config = dict(
    model='masked image model',
    train_examples=42238,
    encoder_positions='learned',
    eps=1e-08,
)
Rows from block 8 of the encoder of a small masked image model, named by matrix and row number. Rows with one number belong to one neuron. Each number is 128 + 24 x the weight over its row's rms, rounded and kept within 0 to 255. All counts start at 0.
After each neuron's rows are labels from the 100 images, of 14976, where the neuron reaches its highest value: "strongest on" is what is common among them. Only what is clearly more common there than usual is listed. The data: capsule endoscopy frames (Kvasir-Capsule).
# fc1: MLP up (encoder.blocks.8.mlp.fc1.weight, 384x192), inputs 128-191
# fc2: MLP down (encoder.blocks.8.mlp.fc2.weight, 192x384, transposed), outputs 128-191

fc1.313 [ 92 164 128 128 128 155 128 162 128 128 128 128 128 128 163  99 128 149  90 236 150 128 126 128  81  68 128 128  89 145 132 128 128 141 128 175 128 128 128 152 128 181 128 128  97 106 120 128 153 128 102 128 142  72 113 128  84 100 128 128 138 128  88 162]
fc2.313 [128 139 128  76 150 128 173 128 154 128 177 128 128 153 128 197 128 162 128  88 128 128  75  89 128 128  96 101 128 169 111  84 175 161 128 120 128 128 145 154 143 116 114 128 128 128  92 149 128 128 128 115 128 128 128 128 137 161 128 128 128 150 128 128]
strongest on: finding: ileocecal valve

fc1.124 [128  72  65 128 214 128 128 128 186 128 128 128 128 128 128  90 128 128 128 128 128 128 128 169 128 128 128 128 128 174 128 128 128 128 128 128 128 128 128 128 128 128 128 128  76 128 128 128 128 128 128 128 128 128 128 128  89 128 128 177 128 128 128 128]
fc2.124 [128 128 128 128 128 128 128 128 128 231 128 128 128 128 128 196 128 128 128 128 128 128 128  57 128 128 128 128 128 128 128 128 128  28 128 128 128 128 128 128 128 128 128 128 128 128 128 128 128 128 128 128 128 128 128 128 128 128 128 128 128 128 128 226]
strongest on: finding: ileocecal valve

fc1.39 [128 155 128 166  84 149 139 157 151 128 120 158 128 103 128 142 128 128 137 128 128 128 128 133  97 161 128 128 128 164 128 128 150 128 128 165 128  60 153 157 179 137 128  96 134 128 128 104 144 128 112 151 111 128 128 128 104  84  95 128 116 128 128 128]
fc2.39 [138 169 128 128 100  96 101 168 128 128  89 152 128 128 147 110 184 102 128 121 128 128  81  94 128 128 111 128 128 128 118 180 149 148  98 124 159 128 176 146 128  90  87 128 185 167 107 162 128 153 176  98 128  69 128 113  96 182 128 128  64 150 128 134]
strongest on: finding: ileocecal valve

fc1.105 [128 128 128 128 128 147 112 128 128 128 128 110 128  87 128 128 167 128 101 144 103 128 128 128 128 182 147 128 158 128 115 163 190 128 104 128 151 128 109 174  60 128  78 128  75 145  95 128 128 128 128 128 167  69 184 128 128 154 203 128 121 128 128 128]
fc2.105 [135 128 164 145 128 128  94 128 128 128 154 163 128 168 128  82 157  81 128 120 128 128 190 107 128  96 128 150  96 128 167 128 128 112 128  65 168 128 128 128  87 142 141  91 128 128 144 128 155 151 128 172 183  94 103  77 128  95 168 128 109  94 128 142]
strongest on: finding: blood fresh; finding: pylorus

fc1.348 [175 170 114  96 164 153 128 148 180 189 110 137 128 128 128 128 128 128 107 128  98 177  98 153 128 157 128 128 128 128 128  84 128  81 156 128 114 175 128 162 118 139 128 101 128 140 150 152  89 110 152 128 105 122 128 142 128 128 128 106 128 128 128 128]
fc2.348 [113 128 119 128  96  85  91 128  68 101 110 157 128  76 139 166 128 163 159 165 128 102  88 100 107 128 161 132 117  75 128 128 130 170 121 128 162 136 128 128 114 111 128 142 128 102 128  89 128 165 128 152 111 128  90 117 170 128 128 152 128 128 128 144]
strongest on: finding: ileocecal valve

fc1.154 [105 115 128 128 106 172 175 170 152 128 128 140 128 128 128 128 128 128 128 128  89 177 128 128  61 128 112 100 128  21  96 128 128 163 128 128 142 128 128 128 128 128 128 128 128 140  97 157 128  96 128 114  91 165 128 154 108 101  76 184 128 158 128 128]
fc2.154 [128 128 155 128 101 128 145 108 106 128 128 128 128 128 128 128 153  55  80 112 128 128 128 128 128 128 145 104 128  88 178 190 105 128 128 128 155 157 134 158 128  56 134 146 173 128 128 170 128 152 128 147 128 128 128 105 200 128 128 128 128 106 135 128]
strongest on: finding: ileocecal valve

fc1.352 [152 128 128 128 161 128 103 130 117 128 128 170 142 128 128 128 128 171 123 128 141 116 186 162 128  96 105  81 128 128  85  73 128 156 128 142 128 128 128 128 128 128 128 128 128 128 128 115 170 128  89 128 128 128 154 162  95  95 128 171 168 119 128 128]
fc2.352 [ 67 128 178 150 128 111 128 128 128 143 184 128 108 128 128 105 128 128  92 132 145 128 165  86 128 161 128 128 100 128 128 203 149 128 128  95 147 128 113 128 128 117 133 128 128 128  81 163 109 155 128 154 104 105 123 128 174 149 128 160 128 128 128 148]
strongest on: finding: ileocecal valve

fc1.66 [158 165 154 128 139  92 143 128 128 128 128 170 128 128 107  94 106 102  88 128 128 162 128 165 164 143 126  86 100 128 103  97 157 128 116 172 141 149 128 149 175 160 119  96 128 128 128 128 155 128 190 100 128 128 128 128 101 118 128 128 166 128 172 128]
fc2.66 [ 91 113 106 180 128 128 128  87 113 128 128 150 113 128 128 128 128 195 110 128 169 128 128 128 128 154  99 196 103 154  73 128  83 128 128 142 128 110 128 128 155 128  94 128 142 128 103 128 117 128 154 126  88 116 113 128 162 128 128 172 128 163 160 128]
strongest on: finding: reduced mucosal view; finding: ileocecal valve

fc1.88 [124 128 164 160  93 128  92 128  88 168 128 128 168 128 133 128  68 101 158 128 100 128 128 157 128 158 128 128 128 128 128  91 152  83 128 128 110 143 128 128 128 128 128 127  82 128  74 128 128  66 128 128 156 128 189 158 128 128 157 128  91 128 119 135]
fc2.88 [128 128 128 128 128  90 128 106  92 144 128 128 141 128 135  83 139 128 165 128 128 128 142 128 128 128 128 128  75 101  95 126 128 168 128 152 152  72 128  77 128 128 145 128 160 116 128 149 114 172 165 140 128 128 129  65 178 128 128 136  81  83 159 128]
strongest on: finding: ileocecal valve

fc1.331 [112 128 128  85 151 128 128 128 128 128 128 128 128 128 128 102 150  80 128 140 128 128 128 169 141 128 128 115  96 128 103 106 155 128 128 165 123 128 179 128 128  94 128 128  78  93 160 128 128 128 181 161  66 109 128 128 128 128 128  80 128 128 128 101]
fc2.331 [115 115 128 155 128  88 128  92 151 163 128 128 128 106 128 128 128 128 111 104 178 105 128 116 128 128 147 137 128  74 128 128  86 128 128 128 176 161  85 160 128  98 173 128 168 128 128 127 109 128 128 128  99 128 128 128 128 128 128  94  86 100 140  89]
strongest on: finding: ileocecal valve

fc1.172 [128 128 128 128  92 128 110 171 169 128 128 128 163 128 158 154 128  91 128 160 150 128  95 106 128 128 128 108 128 128 109 128 156 171 128 102 179 161  95 128 161 102 128  92 104 113 128 101 128 128 136 128  92 128 172 128  52  90 128 112 124 128 128 128]
fc2.172 [128  86  90 128  95 128 133 128 200 128  95 128 194 175 157 128 167 128 128 132 103 128 145 104 128 128 128 128 128 128 175 167 152 128 128  95 142  79 128 128 129 128  94 128 128 131 128 168 128 128 113 126 146 128 128 128 108 128 128 173 169 109 128 128]
strongest on: finding: pylorus

fc1.311 [155 128 109 128 128  82 128 128 180  96 168 124 128 128 187 128 128  92 128 149 128 152 128 128 128 128 108  87 128  92 141 128 128  85 158 128  91 185 128 128 140 128 128 118 128 154  92 141 128 128 128 177 128 120 149 104  83 128 128 160 151  75 128 128]
fc2.311 [128 111 128 171 105 128 128 196 128 128 136 118 147 156 128 150 128 109 128  65 166 128 107 128 128 128 128 128 153 128 154 128 128 162 111 128 128 153 128 128 128 107 128 138 128 116 174 152 128 112  90 163 128 128 103 135 179 128 128 128 128 161 128 128]
strongest on: finding: ileocecal valve

fc1.239 [102  71 147 149 141 161 147 145 128 101 128 118 128 162 124 128 113 128 158 147 115 128 175 106 143 128 128 123 128 128 128 115 128 128 142 179 128 128 148 128 134 175 128  95 128 128 128 103 128 128 119 145 128 128 171 105 128 155 164 128 128 117 171 128]
fc2.239 [128 128 158 128 128  91 161 128 163 165 128 179 139 130  81 128 128 128 171 128 150 128 123 128  90 128  96 162 114 128 128 128 128 128 128  91 147  92  94 104  85  81  61 146  62 161 128 151 104 161 147 128 149  96 128 128 140 128 128 188 144 157 128 128]
strongest on: finding: reduced mucosal view

fc1.146 [128 128 128 117 147 146  95 121 143 164 150 157 153 121 132 143 128 128 166 128 128 147 171 161 128 128  93 158 128 113 128 128 145 128 165  88 128  92 128 134 128 138 128 128 128 128 156 176 138  95 171 128 128  78 128 128  99  53 128 128 103 128  65 128]
fc2.146 [178 117 128 128 102 128 128 128 128 128 158 150 128 112 128 161  98 128 171 148 128  99 128  84 128 100 171 128 180 128 128 111 128  77 128 104 140 128 124 128 128  87 128 176 128 147 163 128 128 128 113 180 128 163 121 128 189 137 128 168 192  80 143  77]
strongest on: finding: reduced mucosal view

fc1.241 [128 128 128 128 167  90 128 146 128 128 170 128 128 128 128 166 118 148 128 165 128 128 141 128 160 128 109 135 101 128 128 128 140 128 160 128 128  58  89  98 128 128 128  88 128 128 110 106 128 128 128  70 128 128 128 128 128 128  70 128 128 128 128 128]
fc2.241 [128 128 126 148 128 128 143 171 128 128 128 128 128 128 128 128  98 128 128  54 113 128 114 128 108 146 128 128 128 128  97  93 175 163 128 128 128 149 107 101 153 161 172 149 213 144 128  75 128 173  92 169 172 104 101 128 147 128 147 111 151 128 128 128]
strongest on: finding: reduced mucosal view; finding: ileocecal valve

fc1.55 [128 128 128 174 128 128 128 128 128 128 128 128 128 128 128 128 128 128 128 128  48 128 128 172 128 128 128 108  72 128 128 128 128 128 197 128 128  13 128 128 128 128 128 128 197 128 128 128  76 128 128 128 128 128 128 128 128 128 128 128 128 128 128 128]
fc2.55 [128  86  80  93 128 128 128 128  40 128 105 128 174 128 128 106 128 128 226 128 128 191 128 128 128 128 128 128 128 128  66 128 128 128 128 128 128 128 128 128 128 128 128 128 128 128 128 128 128 128 128 128 128 128 128 128 128 128 128 128 128 128 128 128]
strongest on: finding: reduced mucosal view

fc1.101 [116  57 159 108 128 128 128 128 153 128  59 144 128  99 132 154 128 128 122 128 101  90 128 128 128 128 108 152 128 158  80  82  74 145 161 128 128 128 128 143 128 102 128 128 145  84 153 128 128 128 128 128 128 128 105 128 128 115 167 128 128 128 128 128]
fc2.101 [128 128 128 128 101 169 145 128 128 128 128 181 134 128 128 128 128 161 128 128 169 135 128 123  83 107 115 146 128 140 126 128 156 128 238 128 128 170 128 128 128 118 128 128 128 128 112 128  97 145 146 133 128  86 128 128 146 128 128 150  91 117 128 128]
strongest on: finding: reduced mucosal view

fc1.73 [161 128  76 128 117 128 128 108 191 128 128 158 128 160 128 146 128 128  86 147 164 128 128 128 102 152 119 128 109 128 103 128 128 108 128 128  99 128 128 128 128 164 128  61 117  87 128 144 170 105 143 116 128 135 165 128  85 128 128 165 128 128 128 122]
fc2.73 [128 128 142 155 111 102 128 128  97 128 128 128 128 104 128 128 128 128 128 112 128 154 128  89 128 128 128 128  96 128 104 128  95 128 120 112 227 176 128 128 128  50  99 128 140 138 128 136  66 132 128 128 128  95  89 150 188 159 176 128 128 104 190 161]
strongest on: finding: foreign body

fc1.159 [ 83 128 128 128 128 128 128 106 128 128 157 128 107 128 128 193 111 111  93 166 157 123 128 119 163  80 128 106 128 170 128 128 108  94  99 128 151 128 162 128 128 128 110 128 105 128 128 113  85 128 128 128 106 128 128 128 101 128 128 128 115 128 157 128]
fc2.159 [128  92 107 161 128  97 100 128 128 170 128 128 128 151 128  95 136  79 128 128 167 128 108  91 128 144  69 128 155 128 128  98 128 128 128 128 152 128 122 109 128 104 128 136 128 128 146 128 128 152 156 175 128 128 145 128 186 133 128 128 116 139  66 109]
strongest on: finding: ileocecal valve