From a checkpoint of a small masked image model: batches of 64.
Rows from block 7 of the encoder, named by matrix and row number. Rows with one number belong to one attention dimension. Each number is 128 + 24 x the weight over its row's rms, rounded and kept within 0 to 255. All counts start at 0. Numbers have three digits each. After the name is the row's rms in percent of the matrix's.
# v: attention value (encoder.blocks.7.attn.v.weight, 192x192), inputs 0-63
# proj: attention output (encoder.blocks.7.attn.proj.weight, 192x192, transposed), outputs 0-63
v.163 080:128128128128128182128128128095128128181128128128128175056071128170128184128170128128193128128128128128128128128128128128128128128128128128128128162128128128128128128128128128180128128128128128
proj.163 083:128128128128128128128128128128128128128197128213128128128128163128128128128128128128128128128164128128172196128128128176128128128140128128137128128041128128128128128128158128128128128128128128
v.164 095:128128078112128128128128068108105153128128128128084171177128128164128128128128128128155128128108128128128128128179066128128128078149128128128128178073128218128128128128128128128106128146128185
proj.164 098:128128158160148166128128153128128128123128128165166091026128128128128128128128128032081128128128152128128187128128154128128188128128151148128128128128128075128128065128159128128128128128128128
v.165 127:156128128128128178128080090079128091128128100128128160159173128128117128128128165158128128128111150128128100128088081128128128128128128128086128128166128128165173128128128128152144128128128128
proj.165 117:119128128147092128128128128128128128128157128128128099094064128128162128128128128128128128128180115128128157128168128176128128128128128128128128128101128128128128128128128113071115128104128128
v.166 096:128128128128128107128128128111159027128128074128166154128128128128128128156128128128128128140128128128128128091166128128128128128128128128128128128128128143128128128128110128128098082143105128
proj.166 081:067128128128128128128128128220128165128128150115053128128128128128128098128128128128128148128128128128128128180128128088128128128128128128128128183079187128128128145128128128128128170128162128
v.167 098:111128152128128128128128128128107128092089117128128128128128134128128128128128128088128128128128128128128129128128128128128093128128128128128164138128128128043128096128077128192128128128128100
proj.167 091:165152128128193128128128128089128128199128128128128128128128128128128094128128128128128128128128166128128128047128128128128128128128128128081062128128128128169154128164187128128128124128128128
v.168 085:103128226081128188157128128151081189128128128128128128128093128128128128128128106128128128128128128128128128171165180128128128128128128128128221128128128128128128128128128128175128128128128083
proj.168 088:190128105179128128128177128128128082128128128128144128128128156128128183077187128128128128128128128128128128128128099128085128128128128095128128128128079168128128094128167128128081045088128128
v.169 111:068128128128128128128128092088096085128175105128128184128128128115128128141128128128174128128064128128128103149128155156128128110187128128128128128128128189128179148128128128128151128128128128
proj.169 103:128128128128128128128128128140128150128103128083128128128128128188128181128168112096093128128201128128128159153128128105073128189128101128128155116128128128170128128099128128128079128128128128
v.170 093:074102128090128128128128128100091093128128128128128128077128128107128153170128128128090128128128128128128110163128128128110070128147128128196128128128128098086151128128128128151128128128183233
proj.170 078:128205128128174128128128128128128158128128128188128128154147128128128090128128128128128128128128128128128169128128070097067128128128171128049128128128128128170128128128128147083128128128128028
v.171 096:128128128156128138128128128128128128084149202128128128185128128128128158128128128128106128128048128098080128154087128111128128128128128128128197221128128128082114128128128128128128128128055128
proj.171 083:104128101128128128128161128128128128128110072217128128128128128128128101128128128128128128094128152164177128128128128173128128128128140128188128074128128128172128128128171128166128128128191128
v.172 102:128128092188128059162128128105128128128163128128128128128128128082109100128107128128128128128094128128128102128172061128141128128128128128128095128128128102083128128128128128098159128128081128
proj.172 089:128128128027128128128128128169128128128115128128173179128128128128128128175179175128128128064128089128128128128110128128057128128070128128128128128151128152128128128128079128128128128128128128
v.173 100:128154128213128161128128128066194128128185128128138128163128150128128128101128128188128149128128128128128128110128105109159187128128128128169128128151128128128128078128128128105128128176128160
proj.173 098:106098147102128128128128128128128128166128113128045128128128106128155128160095169078161128128128115138128171128158128128128128128128106128128128128079165128128128158128128128128183173128128128
v.174 108:128128128128101183128128128076207128095128128128128128128128158128128165128128128128077128128128128128128128128128128128106128141073128128128079128161128164122128107128128128128128128128128160
proj.174 094:128163128128128128080128128128128106128128128128128128128083091128128128128072128152167086128128128128128128128128128128128179128128128128128128149128184029128128161128128128128128128128128128
v.175 114:128103128128128128128128128128128128161128190105128128128062128115128128189128070128150128128128128128149128128109128128128128128108128128167128128128128097128128128128128128097082128128097172
proj.175 096:128190128098182128128128128153128128128128128155128128128128128128128128128128151128083079128128185128128162128128128128128128155128128128128128187128128128128156128072187128150150083128128128
v.176 128:128128128162128151182128128128128128128128092128128149128152128128128128103128144128062128128128128128149111128128128128128128128128111128128103128128128128128128128104178128150162128128096128
proj.176 109:128174128059128106100089128128128128128128189128128128128128128128096128170128128081161128128103084128115106128128128081128128147128128128128128128128149153057128181161107128111128128128128128
v.177 088:128168128098128128128175103128128178128128066128159128103128128128128128128128151128128128128163128128128128128153128128128156128183128128100128065156128128172128128146128128128128128128178128
proj.177 078:128089128206128128128128128128128128128128128128128128128128128128128128128128086128128128128128155098057128128128128089128098077128128128128128166029128128128128086128128128175128128128128128
v.178 108:128121128128128128128128128128163128128128128128157180106128128128128128093128128100091128128128128128086128128104081128173156128128128128128128104128128211187128128128128128128128128128128128
proj.178 072:128128128128080128128075128087128128128128128128128075128065128128128175164128128128131128128128088128164128128128148128128128128128128128128128128073152060128128128128049128128128128128183128
v.179 105:128128196094145128128163044128128128128128128069128128128128159128128128164128128128167128103128128120128172128162172128128128128128128128153158128128128096128128128128128128128128128128176128
proj.179 094:071128128128128073181128149128128128128128128154128128128128128128128128128128128048128128128186128135128128128128068128128128092180128128128128128083128128128128128128128128128128102128070128
v.180 100:128128128141128080120128128148111128128128128128106100128168128128128094166073128163128128128165128128128147128128128128128128128128128128101128075128128084128128128128128128101128128128128128
proj.180 100:128128128066107164128128128128128128128128128087128128128128128128128128128128128128128128128055105128128109151128128128128128128104128152191128128167163158128128196078128128128128128128128128
v.181 100:128128128202128128097128128128128146091128082128128186128128128100128128128128128200141128128128128128128128128128128128128128094128128128087068128128128153128128128128128128128053128128128128
proj.181 095:128128128128128128092108151128128128128128128076110103128128102128149128128055128081128128128128094128128128128128166128144128152104101128128128128128214128128128155128078099107156158128128128
v.182 110:088079187172128128128128128114128128128128099128128128128128128176128128167091128084170128128128150148153128108153128128128128076128128128128096093128128128128071128128128128128086115128114128
proj.182 105:128183083161148128153158128154128147091096128128186128128128128128074128128148128100124093077128128128128128147128128128128128165171176128159187128082128128128103092128147128128092102128128128
v.183 108:102100143128128128128128128177149128128128128110128161166128128128128069128128128083188128128057128128128128128180170128128118128128128128128128128101128128081147128128116128128128128128106128
proj.183 108:150165128128143128157128128128128128128128128140193128109128128128120173128171128087091128032163128128128128152106102128057128128128128128128162107128081128128103128128128128128056128128128128