config.toml
encoder_arch = "vit"
model = "masked image model"
dataset = "capsule endoscopy frames (Kvasir-Capsule)"
train_examples = 42238
image_size = 40
crop_scale_min = 0.7
horizontal_flip = true
method = "mae"
mask_ratio = 0.6
loss = "mse"
encoder_norm = "layernorm"
encoder_norm_position = "pre"
encoder_activation = "squared_relu"
encoder_mlp_ratio = 2
encoder_head_dim = 32
encoder_fused_qkv = false
encoder_bias = "all"
encoder_qk_norm = false
encoder_layer_scale_init = 1.0
encoder_parallel_block = false
encoder_dropout = 0.1
encoder_inner_norm = false
encoder_patch_size = [4, 4]
encoder_layers = 14
encoder_width = 192
encoder_positions = "learned"
decoder_width = 256
norm_pix_loss = true
decoder_layers = 3
init = "torch_default"
residual_init = "zero_last"
optimizer = "soap"
beta2 = 0.99
lr = 0.0029
beta1 = 0.95
shampoo_beta = 0.95
eps = 1e-08
precondition_frequency = 50
max_precond_dim = 1024
one_sided = true
adamw_lr_other_params = 0.00092
magnitude_pruning = 0.7
steps = 17100
batch_size = 64
epochs = 25.9
lr_schedule = "cosine"
final_lr_fraction = 0
warmup_steps = 510
weight_decay = 0.04
adamw_weight_decay_other_params = 0.05
Rows from block 0 of the decoder of a small masked image model, named by matrix and row number. Rows with one number belong to one neuron. Each number is 128 + 32 x the weight over its row's rms, rounded and kept within 0 to 255. All counts start at 0. Numbers have three digits each. After the name is the row's rms in percent of the matrix's.
After each neuron's rows are labels from the 100 images, of 14976, where the neuron reaches its highest value: "top examples" is what is common among them. Only what is clearly more common there than usual is listed. The data: capsule endoscopy frames (Kvasir-Capsule). In brackets: how many of the 100, against the usual share in percent.
# fc1: MLP up (decoder.0.mlp.fc1.weight, 512x256), inputs 0-127
# fc2: MLP down (decoder.0.mlp.fc2.weight, 256x512, transposed), outputs 0-127

fc1.208 119:128128128128128178192128183128128128213128176128128128128128128128092128128128128128124128128128100128128128128128128160128128128104128193128179128105055128128128128128128057128128128072101188128128128128128128128128128128128128128128128128128170101128128128128128164157128128128192128128072128189128090128128128192128128128128090128128128128128128128128093194128128128128128128128128
fc2.208 104:148128128128128178186128128128128128128063049177128183182148128128128128194128172128128128128128128144128128128128128144184172189128128128128128128128210128128128128128106128128128128128128115128128128128128096134128128059128117128128128128128128051128202128069052211128105102128128062128172128128100128128128095026099154128128144128173128110099087219074187128128128128128128168128181
top examples: finding: ileocecal valve (33 vs 8.8)

fc1.255 094:128128247163128128128067128157086128159128128128128128146157128128128128128128128128128128128128186128128128128128128164128128128128128128128219128212128128128128128128092155055128128128246128128128065128128149128103128128128128128128128128128128158128128128128059128128128128128049128080128208128064128128048063128128128128128128128128128128146128128040128128128185128128128057128086
fc2.255 096:128128183128128128128128128128128128128128128128128102128128185210128128128215156128128144128128128128128128069128128128142128128128128128158128128161128128128128170185255128128128167156128128128128205128064128128128100128128128128128128128128128071128128128081128128128086128179128128079066075128128128128128078174128128128128151074128080051087116128063128133090128128102058068128128
top examples: finding: pylorus (45 vs 3.4)

fc1.492 097:128076080128128128128128080128128128128128128128128128128128128128128128055128047128128128128128128128033128077128128128128128128128128147128037006128128173128128054128220128128128128206063128128128078128128128154121013128128210128128128128128167128127028091128128128127211154128128167155128128128163109075128128128168110128128128128128128128066128020128128128128128094128083158128128
fc2.492 097:128128128128100128128078128128128166128128128193128075128128181097128128128128128128128128128128128128128117211157128128128128128128188051128128199128128128128128128128128165128128202128160128107128036179073071128108128034082128084128228115128092120128128128128128128128095128128128128128159128128128082161128090128128128128128164128128128000128169128128128184128128128128128128150128
top examples: finding: foreign body (34 vs 1.6)

fc1.119 113:240128222189211128128160128172128203128128090167046128128154136128128242128128065128128152128182128128128156128128168170128174160128128128128128128128128128217128128128128076128128128120128128128247077128128128128128128128128128128128152128128128128096128128128128191187128128128146128128128128128093128128128128128197128128128033128128080128128128128128128128128128128128128178128101
fc2.119 122:188128082128128128128094128128128128086146128128128098172128075246193037128198128128128128128128183128128128128128156128151076128074128128128166077065177166065155106184107158128128128104128055128128128128128064128128128194128128128128197128128128128128128171128128128128096085198128153128128128085045128170223128128128099128069128128128128200025128196128128062100128128128100128128128
top examples: finding: ileocecal valve (29 vs 8.8)

fc1.265 081:191128128190128128128128128128128128154128128188051128119091128128128255128128128128128128128128128128139128195128128128128128128128152128128128128128128128128128128128128128128128128128128208128128128128128128128128128128128128128128128128128064128128128128128058128128128128128102128128128128128128128128128169128152128115128128128128158218128128086128206128026128128128128074128128
fc2.265 108:128128128128128202128091128128128128127128128128230128128128128128188187172128128100128128128128128128128128128128128128128128128128128091128128216128150068128128128128128066181215169128128163128128128128128128203128128054128128128062116128138128115128128113128128128128128128128128128128068128128128040128128128128128128128128185106026128128128128128128128128128078128128172052128068
top examples: finding: foreign body (29 vs 1.6)

fc1.507 119:084178082086128189161128144128176128128128151128128128128176079075128128128128128128072097128144022150128128128165128078128128210096005128179128085128167128128128174128172043093076180128033128128128128128110128128104128128150052128128128067176128128128128128169128128128128094128128128063075128128078093128188128128173146128162069128128080128135128128098128065128109128138108150128128
fc2.507 101:128180168075147128096128128128128128077128128128178128128128128128128128128196072128142099118103128128128229062099128179169128128128128128128169128128112128204128128128128198128177128128128098190128087077100128128164128128128205128083128094128128128206128128058185046128128128128128145128128128128128128128128097128128128180128128101128093204128074074174083205082128128093160128084128
top examples: finding: ileocecal valve (37 vs 8.8)

fc1.47 134:085128213128207202247174157187128128128128233128128167128128150128128176193128192128128128128204128139163128128057154128068153141049128128128104128184128128128128128128128128128128128128128147084011082128128154128093155128128191128128128128158071072128128128096128128180128144128172127128162128128128128128128128128128128213083215128128128128128128128108128103155076128079128186225006
fc2.47 086:074128128128205128139128166080128128128128128115128128128156128062128128128128128128191128128068077128128128065128128128128128128128128128128128128128255209128128128157128070128128186128064105128142000128001130128208090128128128128128109128128128210128128154128128068128128128128128077128128223128128128128063128128128048128128111128128128128128128128060128193128154180088128128059128
top examples: finding: ileocecal valve (48 vs 8.8)

fc1.15 063:128240146128128128128128128128128064128128128128128128128128128128128128217128128128128128128128128128128128128128128128128128128128128031128128128249128128182128128118128016128128128128128128128015128128188166128128128128128128128128128128128128128128028128128128128128128128088128128128128128128165128190128128128128128128128128128128128000128128128128128128128128128128128128128128
fc2.15 050:128193128128183128128128128128059128128128128128128128128128128128128128128128128128128128128128128128128128128128128128128128128128128128128128255128128128128128128128102128128128128128128128128128167128128128128128128128128128128128128128128128074128128128083128128128128128128128128128128128128128128128128128018128128224128128128128128128128036128128128128128128128042128128128128
top examples: finding: ileocecal valve (41 vs 8.8)

fc1.496 110:128128128128128128122128128128126128128128232128099128177128128128094102067128128152225128086178128082189171128189128128128128128128128160144128187128128128128128128128091128093128128128128128128128128128186128128161170086116165128161128128128128144128070128168128128128128128128170128128128128085069097078128206128091066128188153128128128128128128035128128077128181128128060108128128
fc2.496 125:107095128128128167084091128102102128177128205193128095145128128128153128128128128068128128068128128128128128139128128103128092194128128128128128128158157128128074073191128128128094128111167128079148128128128128062145150128184128128128128152150101128128128128058168083128178128128128170128128197128108187128128128128128128128162128128158128118113128128128115128128141128097107128128128
top examples: finding: ileocecal valve (27 vs 8.8)

fc1.227 102:128128128128128128128165221254128128128128128162128128128128102030068070128128128184128128128128128128230128149128128128128106128128179128128128128128128128194128128109128128128128128128184128128128128128172173128128128128128128197128128128128128128063128128085128128174128128128128128175098128071092128098194128128128128128128128128192080096128077128128128128162128060128053128128128
fc2.227 115:128128143128084128128128128214128128128095128128128187128128089106128073193055128128128080128128128128128092170148128128128065202069128071153128114128128128177128128128194126094128053075128128128128166128128128110128128051128128100128128128128128128160155128128108128128128109214128128128174128128128128128128128128159128128128128128178039061100202099128128128128128128128079224128128
top examples: finding: ileocecal valve (29 vs 8.8)

fc1.178 072:128128128128128128128045128128128157128128128128128128128128210128255128128128128128010128128128128128128128128128128150128128128128128128128128128178128128128128128128128128128128136128128243128128128128128128128039128128128128233128128128128128128128128128128064128128128128128128128128128128082128016232149128128128053128128128128128128128128128128128128128100128128128128128255128
fc2.178 066:128128128248128080128128198128128128128128128128128128128128128128128128128128128128128128128128255128128196128128128128128128128128128128128128128128128128128128128128128246128128128128128128128128128128128128023128128128128128045093128128128128000128128128128128128128060128128128128128128128128128128128128128128128128128128128213090128080128128128128128128064128172128128076128128
top examples: finding: pylorus (48 vs 3.4)

fc1.39 077:128128081128058128128128128128128128128128128128128128065128210128230128128083128128152128128128128060128255128128128069128128085000128128070128052128128128128192151128128169128128165165128128203197128128128128083148128128053128077165173128236128175128128209128032054128128128128128128128128128128099128128128128128198199128128215128128128128128128145128128128128128128128128128128128
fc2.39 064:128128128128128128128128128128128128128128128128128128128128128128128128128206128128210157128128180128128113128128128128128128128128093076128128128128128135119128128128158128128128054128128128220128218128128128128128128128128128128128025128128239128128128128128128052031128128089128128128128128128084032225128081128128128128128128128128032128128128128128103128128128128128072179128128
top examples: finding: ileocecal valve (46 vs 8.8)

fc1.483 069:232161164128190128128170128181128128128128128128183128128128043128128128194128255128128128128128128128128128128128128128128128128128227128128207187128128128149128254128128128128128171128128128128128128128128128128128151128128128128128128128128128128128128128128007025128128128128047128128128209128128087088076128037128128128128128128128128160128128128128128070026128128128128128128128
fc2.483 058:236128128239128128128153128128128128128128128128128128174128128128081128128128013128128128128128128128128128128128128128128128128128128128128128128170128128128128128128128128128049128128128128128128128128128128128128128128128128101128128128128058128128128128128033128128128128128128128128128128128128080128128128214128128128128128128087128128167128128128128128128128128032128128128128
top examples: finding: pylorus (28 vs 3.4)

fc1.230 099:177128058128050128062139121128128174128128061128057160128128128195128128081128166088211234128076128185128128064128162128069128176128128180128128128128156128128128128202128128169128128128112128128133128128128092128128128199128128128128128128128128128046128128128128106128128128176128128128128128036042158156128128128128038128093164156128084045128087128128128128128128128128128143128084
fc2.230 092:128128128128128128166128223128190128128128128128128128128039128128128128177128128128128160128128128128128128205128128128128187066128068128128088189128128128105207128128128090128128128153128128128128128184090128128128128128128128128128128128128128128180128030128128128051128128128128185128083128128128128128047013128065166128128128128034150128128128128128128128128128172156090128128075
top examples: finding: pylorus (48 vs 3.4)

fc1.179 080:128128128128128128128128128128128203128218128128035128128128128165128128128187147171128128128079128199128199128128128172171128128170128128128128056128151128128128128199067128128128128128128128128128128128128128128128137128128128128128128128088095128128128128128096128128128128128128128128165128128128128128128128178128128128128128129049106128128128128000128078153128128128128128066128
fc2.179 080:154128128128128128128128148128128128201128128128128168128128128128128128128128080128128128128128162128171128180128128128148128128128128128128128186205059128128128128128100174081128207128128158128128128164128092128128128128128205128128128128128128191128128047128128071085128128128054080128128128128171128164128128178064128093046156128066128128128174019128128128086166066041087105165128
top examples: finding: foreign body (27 vs 1.6)

fc1.296 112:178222128128128128128128103128128145128128128128128128128128128159128224128128149128090128128125128166164128128184104128187156088128128128128206179128128128128128128128128128128183128128128128128189085128128086128197128128128128128029063174049128128128128183128158128128128128173128128189128089128128128087156128128128210128128128128072128128181128128128128128065067128128100082128128
fc2.296 133:128128128128080103128100185108158128080110047086083128128128128189128216081128128128043128095213128128167128106128188128128128128067128128128204163128128128110128163128020128128128128191128128032142128081188193128040128128174147085128158128128128052128076167068128128128128128128097128128128128128128128128105128173128128128128128128128128126097066185128170098110103201067128128107128
top examples: finding: ileocecal valve (41 vs 8.8)

fc1.391 128:158128105194128128128092183128173128128128157128199128115189128128128128151157128128150128173154128191128052128128128087145128128185128181230128128128128128128196128128128212128128128128128128114128128151187128063128128128087025128128182128128081128128128128128103128128128128128161128128128052140128179128128128128118128039128128128128153128128128128128128148152128181169128128186128
fc2.391 112:068182128128128128063047128128128164128169128167063128174128128056128225128117128128153128128128128128128054095128179128128128111128158128128079158078128128195073097128128128128128128128128128128128128128128063128128103170128077128055128128128128128128128128128128128128041128128128128128128073128128178128128128128128071128139128128114128233128128105187128209213128128128199128128128
top examples: finding: ileocecal valve (30 vs 8.8)